Rows from block 3 of a small image classifier, named by matrix and row number. Rows with one number belong to one neuron. Each number is 500 + 50 x the weight over its row's rms, rounded and kept within 0 to 999. All counts start at 0. Numbers have three digits each. After the name is the row's rms in percent of the matrix's.
After each neuron's rows are labels from the 100 images, of 14976, where the neuron reaches its highest value: "strongest on" is what is common among them; "colour at peak" is the nearest of a few named colours to the mean colour under the peak. Only what is clearly more common there than usual is listed. The data: photos of plants, animals and fungi (iNaturalist).
# fc1: MLP up (model.blocks.3.mlp.fc1.weight, 320x160), inputs 80-119
# fc2: MLP down (model.blocks.3.mlp.fc2.weight, 160x320, transposed), outputs 80-119

fc1.113 095:507492432500562509489546514528482462503510478454432530401458511395487442506436491488438458527487556476522445565562437481
fc2.113 085:445498582539568518500464524524578421506565557534542478429445479471486580499505530556508508516474541555577520446488451513
strongest on: class Aves
colour at peak: grey

fc1.279 118:535352512572495478603492583590544481417527515451496436455513532477534522530558439510528544571520500517497579481503450526
fc2.279 124:488554512510515544499470541444468516496558441550507451505533398410457495402484589477497485454391530569495494498543405495
strongest on: phylum Arthropoda; class Insecta
colour at peak: pink

fc1.25 080:449475539560418527505493556449465429448430388443485494425448554468532474538474549429543532506498438385513481523551508594
fc2.25 080:490581523539478568497459573464514537503547507525547469465503414473472492443482594409534392473414543453459513549556479519
strongest on: class Insecta; phylum Arthropoda; order Lepidoptera
colour at peak: pink

fc1.138 120:505496529482522470482463495505524499524403502580568438491549589602510544633470449485487456491504538470485505448566644493
fc2.138 145:506542501481492446531446584534483507499584476496422520509501378398562496382503628506562508521378493552509501522605404501
strongest on: kingdom Plantae; phylum Tracheophyta; class Magnoliopsida
colour at peak: grey

fc1.82 078:489493514463486584527535454448503580503475523493517479675546534477450507432576476524517517369524505577459531474404436429
fc2.82 075:440525466527491511483461545493518533503500473451450503637483449468488537462476570565537489421462487654538522481554475497
strongest on: kingdom Plantae; phylum Tracheophyta; class Magnoliopsida
colour at peak: brown

fc1.273 121:506501529480521470479464494502521501526401499581569440494552591600511544634470447482486454481509538467485503447566644495
fc2.273 145:502544501484492451530443583532485507498584477496423520509500377398561498381503630505561507520377494552509502519604404500
strongest on: kingdom Plantae; phylum Tracheophyta; class Magnoliopsida
colour at peak: grey

fc1.164 084:475476519567417529553582563431412559415490397514498475566510541461538427483511531486454550467429447553595565578490463541
fc2.164 085:532476451505468479509419513464590545499516540577593467542526476475484644542515502497503566437495478479458486388471469518
strongest on: class Insecta; phylum Arthropoda
colour at peak: green

fc1.207 104:513364514573516504629483607567514506409508488486528425463512500455523533542517472499544515563521523491540581492519456508
fc2.207 113:502558499497512553499470540458468518498557452557534442503529397410445507410485583475483486461392530565482489505539405496
strongest on: class Insecta; phylum Arthropoda
colour at peak: pink

fc1.150 121:508497530482522471483466495504521501524403499579572438493552591600510542634472446483488454482510540469482507450563643492
fc2.150 145:503544501484492451530444583532484508499584477496423520509500377398560498383502630506562507519377494553509502519605403500
strongest on: kingdom Plantae; phylum Tracheophyta; class Magnoliopsida
colour at peak: grey

fc1.152 095:567426500570461507560527571520497538426429484433518381489537526514537440525501451384570514473550471414395509531538529542
fc2.152 092:519558493531520542497461530466506565499575499589561496528518395429458518396487588473442436433404539556474522491535411500
strongest on: order Lepidoptera
colour at peak: pink

fc1.319 066:568462486542436503523545541546461555452449459453550431503521481522512393491485454368559538533547446430397473588541480528
fc2.319 075:542536509555488522498478501500495594532570503596602477565548420481463536437509553462421500464427506556490525492487443531
strongest on: class Insecta; phylum Arthropoda; order Lepidoptera
colour at peak: brown

fc1.228 083:575436460541442485516531537524478556455460478449549402526550519522524410494499430408545546473563440471385466547539480531
fc2.228 087:520551504552492542483438509445508592510557496596595484554547424462448543424491560486435484432432498562477529474506437511
strongest on: class Insecta; phylum Arthropoda; order Lepidoptera; family: Nymphalidae
colour at peak: brown

fc1.161 077:474492516456491601524540447450510562509483526492501500660528540474440505434576481526510513366519509577476534476389433425
fc2.161 072:440524455530491511482467548493520528508496469454450506634479447472486534461477567558537494418466488654530522484554477501
strongest on: phylum Tracheophyta; kingdom Plantae
colour at peak: green

fc1.240 098:483442505549415522555596552416427534438532398459471468569490552479524420436529498453473552451479445530585558573469477525
fc2.240 083:471469444499461462512439484430601548500506510581560498590512501504529633540519495474477565401519449509465505380470498505
strongest on: phylum Arthropoda; class Insecta
colour at peak: orange

fc1.206 074:500465563534452534530509533488507437466450439416472454401485567527492493541544497398600523489525469359461533504482545535
fc2.206 073:527555506533528570499499557489541544513552534548552464466506401454480521423485581399523349440398596473448522512540459518
strongest on: class Insecta; phylum Arthropoda; order Lepidoptera
colour at peak: pink

fc1.33 110:467481529574424477533571559470435519422548422486447487543513524464554394468499512482473561517400439542633582611510444571
fc2.33 107:506446440495463470499482491442604530496493500577605458517510516480484614538497463457477553423520464449463482390459484498
strongest on: class Insecta; phylum Arthropoda
colour at peak: orange

fc1.50 087:507363445533457546597573530523525506434598492436442487523466462481514477355575506489506545525464474575546546499440439512
fc2.50 087:417520524506501587456473522409473504462519472496489447482585442430430446421467558475523516423440516537504501519479403476
strongest on: class Insecta
colour at peak: brown

fc1.126 072:486419435483436543499525487483558538497513546478504490577467538475475461437550530455483543463517453510364432481453490493
fc2.126 071:460459533495505492452462519523473524462452478403407461593544484456487502501451535563547509426497487616580511492509464467
strongest on: class Insecta; phylum Arthropoda; order Lepidoptera
colour at peak: brown; black

fc1.287 120:503500528481520470478461494502524499525401501582565441492550589602511546632468450484485456487503537468487501444569646496
fc2.287 146:505541501481492446530445583534483506499584475496422520509501378398562496381503628505562508522378493551509502522604404500
strongest on: phylum Tracheophyta; kingdom Plantae
colour at peak: grey

fc1.74 114:467573436464540512434492465492418486538476429532474561475477484391467454515418554500440469536492527506512437540570436480
fc2.74 096:440483571535570495529498535587502421494549533495499479462444496485491539534554497554514551616488529565587503490474462530
strongest on: class Aves; order Passeriformes
colour at peak: brown; black

fc1.156 108:493588451462535505434472470467419510543450441547504553484515475385464498532418547495452454498519527486507434504579437488
fc2.156 092:448469566542547506517516483564519438491533535475529480475441553539470519585522446518497551616539519515563477512440523530
strongest on: class Aves; order Passeriformes
colour at peak: brown

fc1.90 120:502505527481519468475461493499523500526399498584563443494551590603512547632465449482482455482504536465490497442572645499
fc2.90 145:503542501483492448529444583533484506498584476496422519508500378399562497380502629504561509522377493550510502521604404500
strongest on: phylum Tracheophyta; kingdom Plantae
colour at peak: grey

fc1.49 119:507489530484525471489465499507524499521408502580572435487547586602509542633474450487490455499502542474484513452562642489
fc2.49 144:510542500481492445531448583535482507499583475496422520508502378398561497383502626507562508520377494554509500522605403501
strongest on: phylum Tracheophyta; kingdom Plantae
colour at peak: grey

fc1.314 119:512352503564514475614490581569529472424541503448493440450513528485531524523559435504525540538526508509522562491497455514
fc2.314 125:481564512502510556501469550455476509498561451545511456497520393405460503404485600485502489460387527573495501498552402497
strongest on: phylum Arthropoda
colour at peak: pink

fc1.201 120:510493532483525473488470497506520501522407498578575436490551590597509539633475444483491452485511543471483513456559639487
fc2.201 145:504546500485492452529445583532484508498583477497424519509500377397558499383502628507561507518377495555509502518605403501
strongest on: phylum Tracheophyta; kingdom Plantae
colour at peak: grey

fc1.250 121:511492531483524472488470497506521502522408499576577435492552591598509539634476444484491453484513542472479514456558640488
fc2.250 145:505546500485493451530445583532484508499583477496424519510500377398559499383502629508562506517377495555509501518605403501
strongest on: phylum Tracheophyta; kingdom Plantae
colour at peak: grey

fc1.106 099:510351507574510509629479609562517504407513493489540420452508490462523533540534479494546522559516517481529565487514463508
fc2.106 108:504559496501514554498471542461469515499557456555529447498526394408447510411486584475488483460391535568484493505541403497
strongest on: class Insecta; phylum Arthropoda; order Lepidoptera
colour at peak: pink