A small image classifier, trained from scratch: held-out accuracy 77%.
Rows from block 3 of a small image classifier, named by matrix and row number. Rows with one number belong to one neuron. Each number is 500 + 50 x the weight over its row's rms, rounded and kept within 0 to 999. All counts start at 0. Numbers have three digits each. After the name is the row's rms in percent of the matrix's.
Before each neuron's rows are labels from the 100 images, of 14976, where the neuron reaches its highest value: "responds to" is what is common among them. Only what is clearly more common there than usual is listed. The data: photos of plants, animals and fungi (iNaturalist). In brackets: how many of the 100.
# fc1: MLP up (model.blocks.3.mlp.fc1.weight, 320x160), inputs 0-39
# fc2: MLP down (model.blocks.3.mlp.fc2.weight, 160x320, transposed), outputs 0-39

responds to: phylum Arthropoda (65); class Insecta (64)
fc1.218 121:517509530474488421414475529495596571498508503555467465573463695524548520524458496459460474545521489509459537460507429473
fc2.218 121:463561505514577575487464521565490529482526534489576364574612463548449531443486509530609464525566411473586479555491533582

responds to: phylum Tracheophyta (34); kingdom Plantae (34)
fc1.254 120:559398484526569509495471556462530587454490519510511471561472464395548539611465523463516621534429460433415495547420502564
fc2.254 145:501533494492582518514528549566488506490523553499501398575510510519466501548456488504540487504616483505609478463481508573

responds to: phylum Tracheophyta (32); kingdom Plantae (32)
fc1.44 121:563399483525573513500475557464524586455493523509512472560474460393545537611464521461517622530427457435415497551425502565
fc2.44 145:502534493492582517514528548566488507491525554498500399573511511519465501548456488504540487503615481505610479464482508572

responds to: kingdom Plantae (34); phylum Tracheophyta (34); class Magnoliopsida (25)
fc1.138 120:563395487526566509494475556465530587455489521510508471556474465391544539614465523462514624534427459434415492548420497561
fc2.138 145:500532494492581517513528550563488504491523550501502400574509511519468501550457488504540486504614485505607478460479508573

responds to: phylum Tracheophyta (30); kingdom Plantae (30)
fc1.203 121:554397486529561504486465553459538585451486514511511467562471471397553543610468526467514620542428462431415491538415503562
fc2.203 145:499533496493581518513529552566487503490519551499503397577509510518467502546456489502541487505616485506607476461480508574

responds to: phylum Tracheophyta (33); kingdom Plantae (33)
fc1.90 120:565397485524573513501476557465523586456493524509511472558475459391543537612464521460517623529428457436416497552425500564
fc2.90 145:501533493492583517514527548565488507491525553499500400573510511519465501550456488505539486503615482505609480463481508573

responds to: phylum Arthropoda (67); class Insecta (65)
fc1.242 103:467552438442543597557491486545451493445541565526553603485603452563415449436497450552576445538530527433570499532506574617
fc2.242 088:508538481473507408369525547516587502503455486497452529500465619535529478434509512436409475427424451570354500530513431480

responds to: phylum Tracheophyta (33); kingdom Plantae (33)
fc1.287 120:564395487525569511498476557465527588456491522509509472557474462390543537613464522460515624531428458435415494551422498562
fc2.287 146:500533493492582517514527549563488505491525551500501400573510511519467501550457488505540486503614484505608479461480508574

responds to: phylum Arthropoda (68); class Insecta (66)
fc1.133 098:503503524495507434415482525505600559475509504565466458572485682525555547528464516462473478547509493503440538459499445521
fc2.133 111:468564509512584590482489532571486528482517534490566378568621472543444530430489506512598470519559405493583458558489519595

responds to: class Insecta (66); phylum Arthropoda (66)
fc1.28 102:490551478442518505530488455547514456457537514559550655493647498554406439452481446620534454549500494460566524521516549575
fc2.28 092:485563493447508487392574528537529501500485481532468525503477591584552453504496475400435439412471452553350445550516486510

responds to: phylum Arthropoda (77); class Insecta (74)
fc1.8 098:509488544466469435383472511495567534504486466554481501578510711519540502519436489461453473523531522534474531448499417504
fc2.8 106:458577500514577587488481528582472531482511520499576405584607458564436523445477510531598449513563426484585459559495521586

responds to: phylum Arthropoda (68); class Insecta (66)
fc1.80 115:511504527468482422403475526486598572502496485552470472568480708523542514529459490455456473536517494512462531456510426488
fc2.80 115:463567504516578578490469524573484531480521530500573364579612459553445531446485512530608459521566416476587472553496528589

responds to: phylum Tracheophyta (33); kingdom Plantae (33)
fc1.79 120:564395487524569511498476557465527588456491522509509472557474462390543537613464522461515624531427458435416494551422498562
fc2.79 146:500533493492581517514527549564488505491524551500502400573510511519467501550456488505539486503614484505608479461480508573

responds to: phylum Arthropoda (67); class Insecta (66)
fc1.117 116:513508532477490425410473531493596570496509503555465462576461693525553522525459498458464473547520490506456538457507431481
fc2.117 119:463563506514578579486469523567487529482525533489574370573614461548448530440486509525608464523565409477584475556491529584

responds to: phylum Arthropoda (64); class Insecta (62)
fc1.128 094:497511531409516461460446466522569498483574447547579586526589544519492410442442404599494480533497534501534542507509540542
fc2.128 081:473540548459506506420574519551488510473491496510496498542465537567514444498466467378465455428506483557377405560491509498

responds to: class Insecta (74); phylum Arthropoda (74); order Lepidoptera (37)
fc1.13 104:470575436442531528547495461521492456458537529531546632471622469577414445431513458602558435537478495436570525525530573580
fc2.13 097:511549469436524432401555527529561513506502493523441533498445602557531438495507466435423459432442439543350479553533483494

responds to: kingdom Plantae (35); phylum Tracheophyta (35); class Magnoliopsida (25)
fc1.144 121:559398485526568510495470555461530586453490519510511471560472463394548539610466523463516620535428460433415495546421503564
fc2.144 146:500534494492581518514528550567488506490523552499501399575510510519466501548456488503540487504617483505609478463481508573

responds to: phylum Tracheophyta (31); kingdom Plantae (31)
fc1.201 120:555398485530563505487467554461538585451486515511512466562473471396553545611467527468514620543427459431415492540415502563
fc2.201 145:499533496492581519512528552566488504490520551499502398577510510519468502545456489502541487505617484506607476461480508574

responds to: phylum Arthropoda (70); class Insecta (67)
fc1.129 101:514500521501518454405473539511580522462503517569460438576482682513570558547462525459488492538516473503443538445502451525
fc2.129 113:475562509512583584480503533585487531494510531492567375566616475536436528422495506509579479513557394502577444558486507594

responds to: class Aves (87)
fc1.113 095:507603543556493479483529445488451466547477452500567454485490503568505578535522573557434460430477477563469524502597421493
fc2.113 085:498543439571532493533492630568562608512505564497441429553553551523500624471450575451504505607468443433504508577469478541

responds to: class Insecta (69); phylum Arthropoda (69); order Lepidoptera (35)
fc1.20 102:472564451448524485556476447521489442461534527542539636476598469571401446440505456618545438546519499460575523523525563565
fc2.20 099:477549452439499471401560539530541508524487482532457535493473598578548450511518480410406436428459442542357465552520463489

responds to: class Insecta (81); phylum Arthropoda (81)
fc1.212 111:527536518413536471516470477507538492466561494559523598484617508535435412454446419625527466548461489469579542529515541562
fc2.212 109:491567531449502496385549517516527534515488474511507536522503578576532445481483468379441447411467482563358439554519476502

responds to: class Aves (87); order Passeriformes (58)
fc1.156 108:494618531534540579544559466499421454538511528461555510477526423582459510447525529514508438431523540549488483501620504538
fc2.156 092:546484445548529452560467551528569550504552541507459557478510535454505594479518570504459567576370421429417613618433469517

responds to: class Insecta (79); phylum Arthropoda (79)
fc1.33 110:531524519421544436514468478504578505477564485551505587473604516524447417461440429627517477546435469469578552541509533550
fc2.33 107:491576552458486496385531492485532532522499455499513572512509569580531449477500469377441442406461511570358446545543479488

responds to: class Insecta (78); phylum Arthropoda (78)
fc1.121 108:526541517414536470516471477507538490464560494561523601485615506537432410453448419623528466546464489468579539529515544563
fc2.121 106:490569529448500498384550519517529533512486473508505536521504579578537445476485468377440445415463482560358438554521477503

responds to: phylum Arthropoda (69); class Insecta (67)
fc1.66 122:517505531470492419408473531480597566500509496551470465570466701523550514530459491460459473543520486510458545456505427486
fc2.66 121:462564504515580574488469526572490530481524531490572367580612462550445530441480511526602461525564412476583475556491529585

responds to: phylum Arthropoda (73); class Insecta (69)
fc1.211 080:561546527442513526436510428522534507469510450598549539536513562505481470524482458595509510476530496512521515468576494524
fc2.211 056:521497541524506616482560504502382463574443425494627460578499415466548505465471491544452535418526570598475465438559427534

responds to: kingdom Plantae (34); phylum Tracheophyta (34); class Magnoliopsida (26)
fc1.82 078:388492497488436534444473517502539464441472452460513556584495502550534470374487477482536441570547575480562471487409614459
fc2.82 075:530486572494563485510541576559516481437477544483535323592506529495471475498378497514531513527611533525534498498402512548

responds to: phylum Arthropoda (71); class Insecta (69)
fc1.134 117:507506535469494426395464534463588546498500490544472465585472689528570508513450493452459464546527498517474541446501432498
fc2.134 118:456569505516577582485472527582479531486518521495577383583602454556449527441476511527590456515559417483575466561492528586

responds to: phylum Tracheophyta (32); kingdom Plantae (32)
fc1.68 121:565399483524574514501476557464523585455494523509511472559475459392544537612464521460517621530428456435415498552426501566
fc2.68 145:502534493492583517514527548566488508491526554498499399573511511519465501549456488505539487503614481505609480464482508572

responds to: phylum Arthropoda (68); class Insecta (67)
fc1.60 121:517504531469494419407473531477598565500509495552471464570467700523550513530458491460459473543519485510458545455505427488
fc2.60 120:462564504515579574488470527573490531481524531490571367580612461550444530441480510525601461525564413477584474555492529586

responds to: phylum Tracheophyta (34); kingdom Plantae (34)
fc1.154 121:558398485526567509494470555461531587453489518510511470561472464395549540610467523464516621536428460433415494545420503564
fc2.154 146:500533495492581518513528550567488505490522552499501398575510510519466501548456489503540487504617483505608477463481508574

responds to: phylum Tracheophyta (33); kingdom Plantae (33)
fc1.49 119:562392489529563508488476556467536587454487519513508469555479472391545543617464526465512625538423456433413488545417494560
fc2.49 144:498532495492580518513527551561488503491522548501504400574509511520470502549456488503540486504613487506606478458477507574

responds to: phylum Tracheophyta (33); kingdom Plantae (33)
fc1.284 121:565397485524573513501476557464523587456493523508510473558474458391544536611464520459517623529428458436416497552426501564
fc2.284 145:501533493492583517514527548565488507491526553499500400573510511519465500550456488505539486503614483505609480463482508573

responds to: phylum Arthropoda (72); class Insecta (69)
fc1.104 099:514500521499517456403477536514578521462502516571462444575486682513569556547464523456488492535519477505443534442505451528
fc2.104 111:476561509512583587480505533584486531495511530492569376565617474535434528423495506511578479511555394504577443559485507595

responds to: phylum Arthropoda (75); class Insecta (73)
fc1.148 089:515475563444437472365496488492546495512477429552497525566512690503525459511448455490454478493547542558512518422510409469
fc2.148 094:461601517517579548479469525594505528466495512481564437605596491591438508435446515535579427513544455484581460553491517582

responds to: order Lepidoptera (33)
fc1.152 095:503492491462504468380467438456601500491497426547543539573442576504569474507549458541488490478533550487458508429545498532
fc2.152 092:476539539526539584489543520626445515492460502488506290557542459516494542439494502508535496517572457514565382516489526538

responds to: phylum Tracheophyta (27); kingdom Plantae (27)
fc1.298 119:551397486534557499481461551462545584450483511513514461562475478398557550612467530472513619550426458428414488533411501563
fc2.298 143:499533498493580519512528553566487502491518551498504396579510509518468502543455489502540487505617485508606475461479507575

responds to: phylum Arthropoda (76); class Insecta (75); order Lepidoptera (36)
fc1.122 069:477511433423516487451498416531554561484511466542554579596534535497492441493584417508525491500583513442484496478598548532
fc2.122 061:536534501548527623459539463541443496489400483473501413525523463463476502458571515507546561474544476513542348510563475562

responds to: phylum Arthropoda (72); class Insecta (70)
fc1.118 116:528514526417543436512462482500570494481569485544507578480598516519460415460437425627517478551443477478586555533507529553
fc2.118 112:481577556465487500389533496500520533527495461501520544519506564579515447483487470380451442407478508571366433551535483486

responds to: phylum Tracheophyta (32); kingdom Plantae (32)
fc1.176 121:563399484524573512499473557463525586455493522509511472560473460393546537610465521461517621531428459435416497550424502565
fc2.176 146:501534494492582517514528548566488507491525554498500399573510511519465501549456488504539487503615482505609479464482509573

responds to: phylum Arthropoda (65); class Insecta (63)
fc1.277 111:510503511494507432417468532477596555483509504561465436568466685526559545531462518462465476545510481506447540464497443493
fc2.277 119:469559507512584580482481533578489529483523536491561368572617471544447532435485507510595468524566398484583465555483519598

responds to: kingdom Plantae (35); phylum Tracheophyta (35); class Magnoliopsida (25)
fc1.273 121:560398485525569509496471556461529587454491520509510472561472463394548538609466522463517620534428461434415495547421503564
fc2.273 145:501534494492582517514528549567488506490523553499501398575510510519465501548456488504540487504616483505609478463481508573

responds to: phylum Tracheophyta (33); kingdom Plantae (33)
fc1.286 119:562393489529563508488474556466535586454486518512508469555477471391546542616465526465512624538425458432413488543418496560
fc2.286 144:498532495492581518513528551562488503491522548501503399574509511519469502550457488503540486504614487506607477459477507574

responds to: phylum Tracheophyta (33); kingdom Plantae (33)
fc1.282 120:564395487525568511497476557465527587456490522509509472556474462391544537613464522461515624532428459435416494550422498562
fc2.282 145:500533493492581517514527549564488505491524551500501400573509511520467501551457488505540486503614485505608479461479508574

responds to: phylum Tracheophyta (33); kingdom Plantae (33)
fc1.182 121:563399484524573512499474557463525587455493522509511473561473460393545536610465520460518621530429458435415497550425502565
fc2.182 145:501534494492582517514528548566488507491525554499500399573510511519465501549456489504540487503615482504609479464482509573

responds to: phylum Tracheophyta (32); kingdom Plantae (32)
fc1.149 082:393485504487430533444475516493536465440470453459507551577491499542536468377488476483543448574550574475576466480407615452
fc2.149 077:536484578493561482509539574559518481434474544482526326587507530488472473493374495516532520532611539526540499493397512544

responds to: phylum Arthropoda (70); class Insecta (68)
fc1.188 120:518488533471507416414458531454582540497521487551477457565453690520561514526449495468458474545524479521465558461489423489
fc2.188 123:462559508513584561485478533582490529484522532487565378590606468549443527445473507519588461523572409489582471552483523590

responds to: phylum Tracheophyta (27); kingdom Plantae (27)
fc1.81 084:394481501486425532445476512494536467442468454456506550570490499537531466381494474485546452575552573472580462478407616447
fc2.81 077:540483580492560478509538570558519479434471543481524327582506533485471472492374494520531523532612543527545501489394510543

responds to: class Insecta (81); phylum Arthropoda (81); order Lepidoptera (42)
fc1.105 102:486566442431545516553483469529493467460545537540528633476627470569415437440501448601556440530462470441561539538528568576
fc2.105 096:518543471431527443406553520520557515524506490530452536497462597548534434509520464434408470416436431544345478555539468497

responds to: class Insecta (80); phylum Arthropoda (80); order Lepidoptera (38)
fc1.174 102:484574447436540513550488471529507476459549526540535632472618470572412437434498450596553441538461487436564537532528572582
fc2.174 095:516545476438521445398548522513559526513503498526454545492457601557530442505511472427417461430432440539342471554535471496

responds to: kingdom Plantae (42); phylum Tracheophyta (42); class Magnoliopsida (36)
fc1.27 067:550407528509557500444459559474571554443510525527518488586466517433552531595431508454526580487424465478359506540403492543
fc2.27 111:495527493494576520511513543542477490493525548497512385581473506517478500555467491512537488518627495503610474442488508569

responds to: phylum Arthropoda (64); class Insecta (62)
fc1.192 090:559531528471476588447519473524488469447483494612528492546507540492502496525476474550538523498602526494531463405571507533
fc2.192 067:518503572505487623465558494511399476550453407484589471538530421478534505427458492577450520473461536560470423463538443500

responds to: kingdom Plantae (33); phylum Tracheophyta (33); class Magnoliopsida (25)
fc1.93 080:389492498488433535445475515502537468442471452459513555582496499549533469375489478483538442571549575477566468485410614457
fc2.93 075:533485575494560483508540577558518480435475543482533323590507532492473474495375497515528516530609535526534499496398511546

responds to: phylum Arthropoda (69); class Insecta (67)
fc1.232 097:521540508431530507535481474534507468461546522562526622493623477530402423447461433606547471538502503462588529524513550567
fc2.232 096:494568505477493506401576525528520516531479481518495545499481573579537490502520514370418448385451463573340443539536463485

responds to: kingdom Plantae (34); phylum Tracheophyta (34); class Magnoliopsida (26)
fc1.257 073:374514492499451527454468525511542456442472451459512554596520511568526481364477488480526426577530571488545481505413607493
fc2.257 071:517498573493563498506550573558508480440481537490547322605506525507474479494387499499532503516605518530512490514414517551

responds to: phylum Arthropoda (84); class Insecta (80)
fc1.139 083:557535588488507467451497454536546466487514467604565522574545594501453494520431495575499511484542516554533523466532438549
fc2.139 081:454582536535535623459488527564443548519475478480584463573621455555458524418466519504519455493498445506518385568500480554

responds to: kingdom Plantae (29); phylum Tracheophyta (29); class Magnoliopsida (25)
fc1.194 091:576401520503572507499485569507539593456508562518501487569483490411506527618418504442514605492421431465361507588402483541
fc2.194 121:506523496490569509519514539538480491491531558503514389569475508513466498574452487523542492524631501497613475440487510562

responds to: kingdom Plantae (34); phylum Tracheophyta (34); class Magnoliopsida (25)
fc1.150 121:557398485527566507492469555461533587453489517510511470561472466396550540610467524465515621537428461432415493544418503564
fc2.150 145:500533495492581518513529550566488505490522552499502398575509510519466502547456489503540487504617483505608477462481508573

responds to: phylum Arthropoda (66); class Insecta (65)
fc1.260 117:515509529479491426412473531493596570496510504557464460576458690525555525526461500459463474549519489505456540457506433481
fc2.260 119:463562505515579576486468524567490530481526534488573368574614463547448532440486510524608465524565407477584475556491531585

responds to: phylum Arthropoda (71); class Insecta (69)
fc1.299 120:518487536472506415414457531452580541499520487550478457567453690520559513525447496468458474544526481523468557461487422488
fc2.299 122:462560508512584562485480534582489526484521533487567381589605469550442527446473507518589460523572410489582471552483522589

responds to: phylum Arthropoda (80); class Insecta (78); order Lepidoptera (33)
fc1.146 079:500499534483504463384500501544572524473503486578489506569529671518544535529465504463479484521522526521440513437515440550
fc2.146 091:466560506524585592478506523565484530496506522491581389562630477541426528440497510526583473503548401508586442563488513598

responds to: phylum Arthropoda (74); class Insecta (72); order Lepidoptera (32)
fc1.70 111:471554437436551572560503488555459492447545567532537614494610443555399440446499446543580454529522509438568513533513567637
fc2.70 095:519546482465538414398540539535583521519486506500463511495489609546501478446510511443403469423427419577359496558515423510

responds to: phylum Tracheophyta (32); kingdom Plantae (32)
fc1.219 121:564398484523573512499475557464524586455493523509510473559473460392544536612465520460517622530428458435416497551425501564
fc2.219 145:501534493492582517514527548566488507491525553499500399573510511519465501549456488505540487503614482504609479463481508573

responds to: class Insecta (81); phylum Arthropoda (81)
fc1.132 112:530531520413541459515471482506550496470562491554516590479612508530438413457442422625526470548453477469583547529508540559
fc2.132 109:490570541451491498381545511509529533520490468507511542514502579576530448480487468375440446409469494568359436548526475493

responds to: phylum Tracheophyta (33); kingdom Plantae (33)
fc1.161 077:377500483492437528458472514519540463454470451453516557582507506561522475372491483486525431564539570482558476504411607463
fc2.161 072:530479571493561482503542566551515477441476536485553327594502534495475479499383500519522514515614527535520497503402505548

responds to: phylum Tracheophyta (34); kingdom Plantae (34)
fc1.275 120:560398485525569510496472556463529587454491520510511472561472463394546538611465522463516622533428459434414495548420502564
fc2.275 145:501533494492581517514528550566488506490523553499501399575510511519465501548456488504540487504615483505609478463481508573

responds to: class Aves (84)
fc1.43 102:518633518546532468523518452461467488547508519490516463485470494590500559520542561527458438429472464549448542511640449499
fc2.43 091:497524436562548504558463590558554615509557571515472409529582503503480639473484571484523516610414393397504554624472517536

responds to: phylum Arthropoda (83); class Insecta (80); order Lepidoptera (38)
fc1.24 077:536516566476489458375466484508555469470479447589491493607500650512558489489441482511495481512565558543537533404526450518
fc2.24 086:452560519534565598488498511584452558511483496490582397581602441551440538441491515514557463510547449504565416559487506575

responds to: phylum Tracheophyta (32); kingdom Plantae (32)
fc1.178 121:565398484523574513501476557465523586456493523509511472559475458392543536611464520459517622529428457436415497552426501564
fc2.178 145:501533493492582517514528548566488507491526554499499400573511511519464501549456488505539486503614482504609480464482508572

responds to: class Insecta (74); phylum Arthropoda (74); order Lepidoptera (45); family: Nymphalidae (29)
fc1.228 083:512493556441512485390456438436572497520557437521554535559413564516580447472500439557475473453523583538452539436532486520
fc2.228 087:486516544497540587481535550633459528469495520491517308564529467496502529436470490484550513520556453496545385531480547523

responds to: phylum Arthropoda (72); class Insecta (70)
fc1.153 111:511505531474497422399476530472607559493499482553475464567478701525551519527458495454463470538510489508461533454505435501
fc2.153 114:460565502517581582490475524581481530483520532494566371584610456550443529443485510521603460518569418482583466552494521592

responds to: phylum Arthropoda (87); class Insecta (86); order Lepidoptera (43)
fc1.73 091:541546577458481478391518438536571529501482428591533571538536610513472457511467454513481490480551538546517489455578449519
fc2.73 069:433573518522538610498554485534442500554449462474583461574593418542439504449524479511493464455564507572577375508567468566

responds to: phylum Tracheophyta (30); kingdom Plantae (30)
fc1.250 121:555397486529561505485466554460538586451486514512511466562472471396553543611468526467514620542428461432414491538415502562
fc2.250 145:499533496493581518513529552566488503490519551499503398577509509518468502546456489502541487505617485506607476461480508574

responds to: class Insecta (74); phylum Arthropoda (74); order Lepidoptera (40)
fc1.319 066:519486536436511504417465401456541491523564447530560554502424551511556445471535426576471478452517582523447548436549486513
fc2.319 075:486504538495535598476540542625466533473501489523508307542512463487509541445493489504548520525501416482530391558468552514

responds to: phylum Arthropoda (82); class Insecta (80)
fc1.294 099:540536526424541453523477475506560492474563500559512590469606506520430414461442427619530481541452478471583549535513538538
fc2.294 100:490569537460478522383549512501517527528487467507510546505496571583548472492504491370436440399463501569354425537535476485

responds to: phylum Arthropoda (75); class Insecta (74); order Lepidoptera (34)
fc1.276 102:520516513511512466412500533528594530450493516580469439577498676520534569545471534473488494555520477485436519447503469536
fc2.276 111:474558515512584586469502537574496526482519536496556372564627483532448537421487505504587482512551393502574447551482516605

responds to: phylum Arthropoda (77); class Insecta (75); order Lepidoptera (40)
fc1.193 083:469524381461532479477465424510559524485527510530546572544520549552498495486585474568517447516518483413480540512576548577
fc2.193 080:471537512517527589440522453549471522511429404534501332530518465486539522471568467522512522511529473498542379501556532535

responds to: class Aves (90); order Passeriformes (51)
fc1.74 114:500607548537556532554538435497424468557537513464579503461504425571438516462517537549471442432502517566489518531598469533
fc2.74 096:518513433571549471567509601558566546486546546503440528530539538493470603475478587480488535598404414404485590619443482547

responds to: class Insecta (80); phylum Arthropoda (80); order Lepidoptera (38)
fc1.56 103:482575447436540517551488472525504475457549529539536630475617467572414438433499451592555440539466489434567536531527573586
fc2.56 096:517545477438523444399548524516560526514503499527456542495457601554528444504510474425414464430433443542340472554535469497

responds to: phylum Tracheophyta (34); kingdom Plantae (34)
fc1.18 121:560399484526570511496472556462528587453491520509512471561473462394547539610465522463517621534428459434415495548422503565
fc2.18 145:501534494492582518513528550567488506490523553498500398575510510519466501547456489504540487504616482505609478463482508573

responds to: phylum Tracheophyta (33); kingdom Plantae (33)
fc1.199 120:561398484525569510496472556462528587454491520510511472561473463394547538610465522463517622534428459434415495548421503564
fc2.199 145:501534494492581517514528549566488506490523553499501399574510510519466501548456488504540487504616482505609478463481508573

responds to: phylum Arthropoda (68); class Insecta (65)
fc1.261 085:527488579454428447388482425501556494509480419562512555560498660499498464519453462532457493486563547561518515438519417457
fc2.261 087:467608540522569541472469541582517545477490501466546455619612499595426512422431518525551421524525468493573447565491500580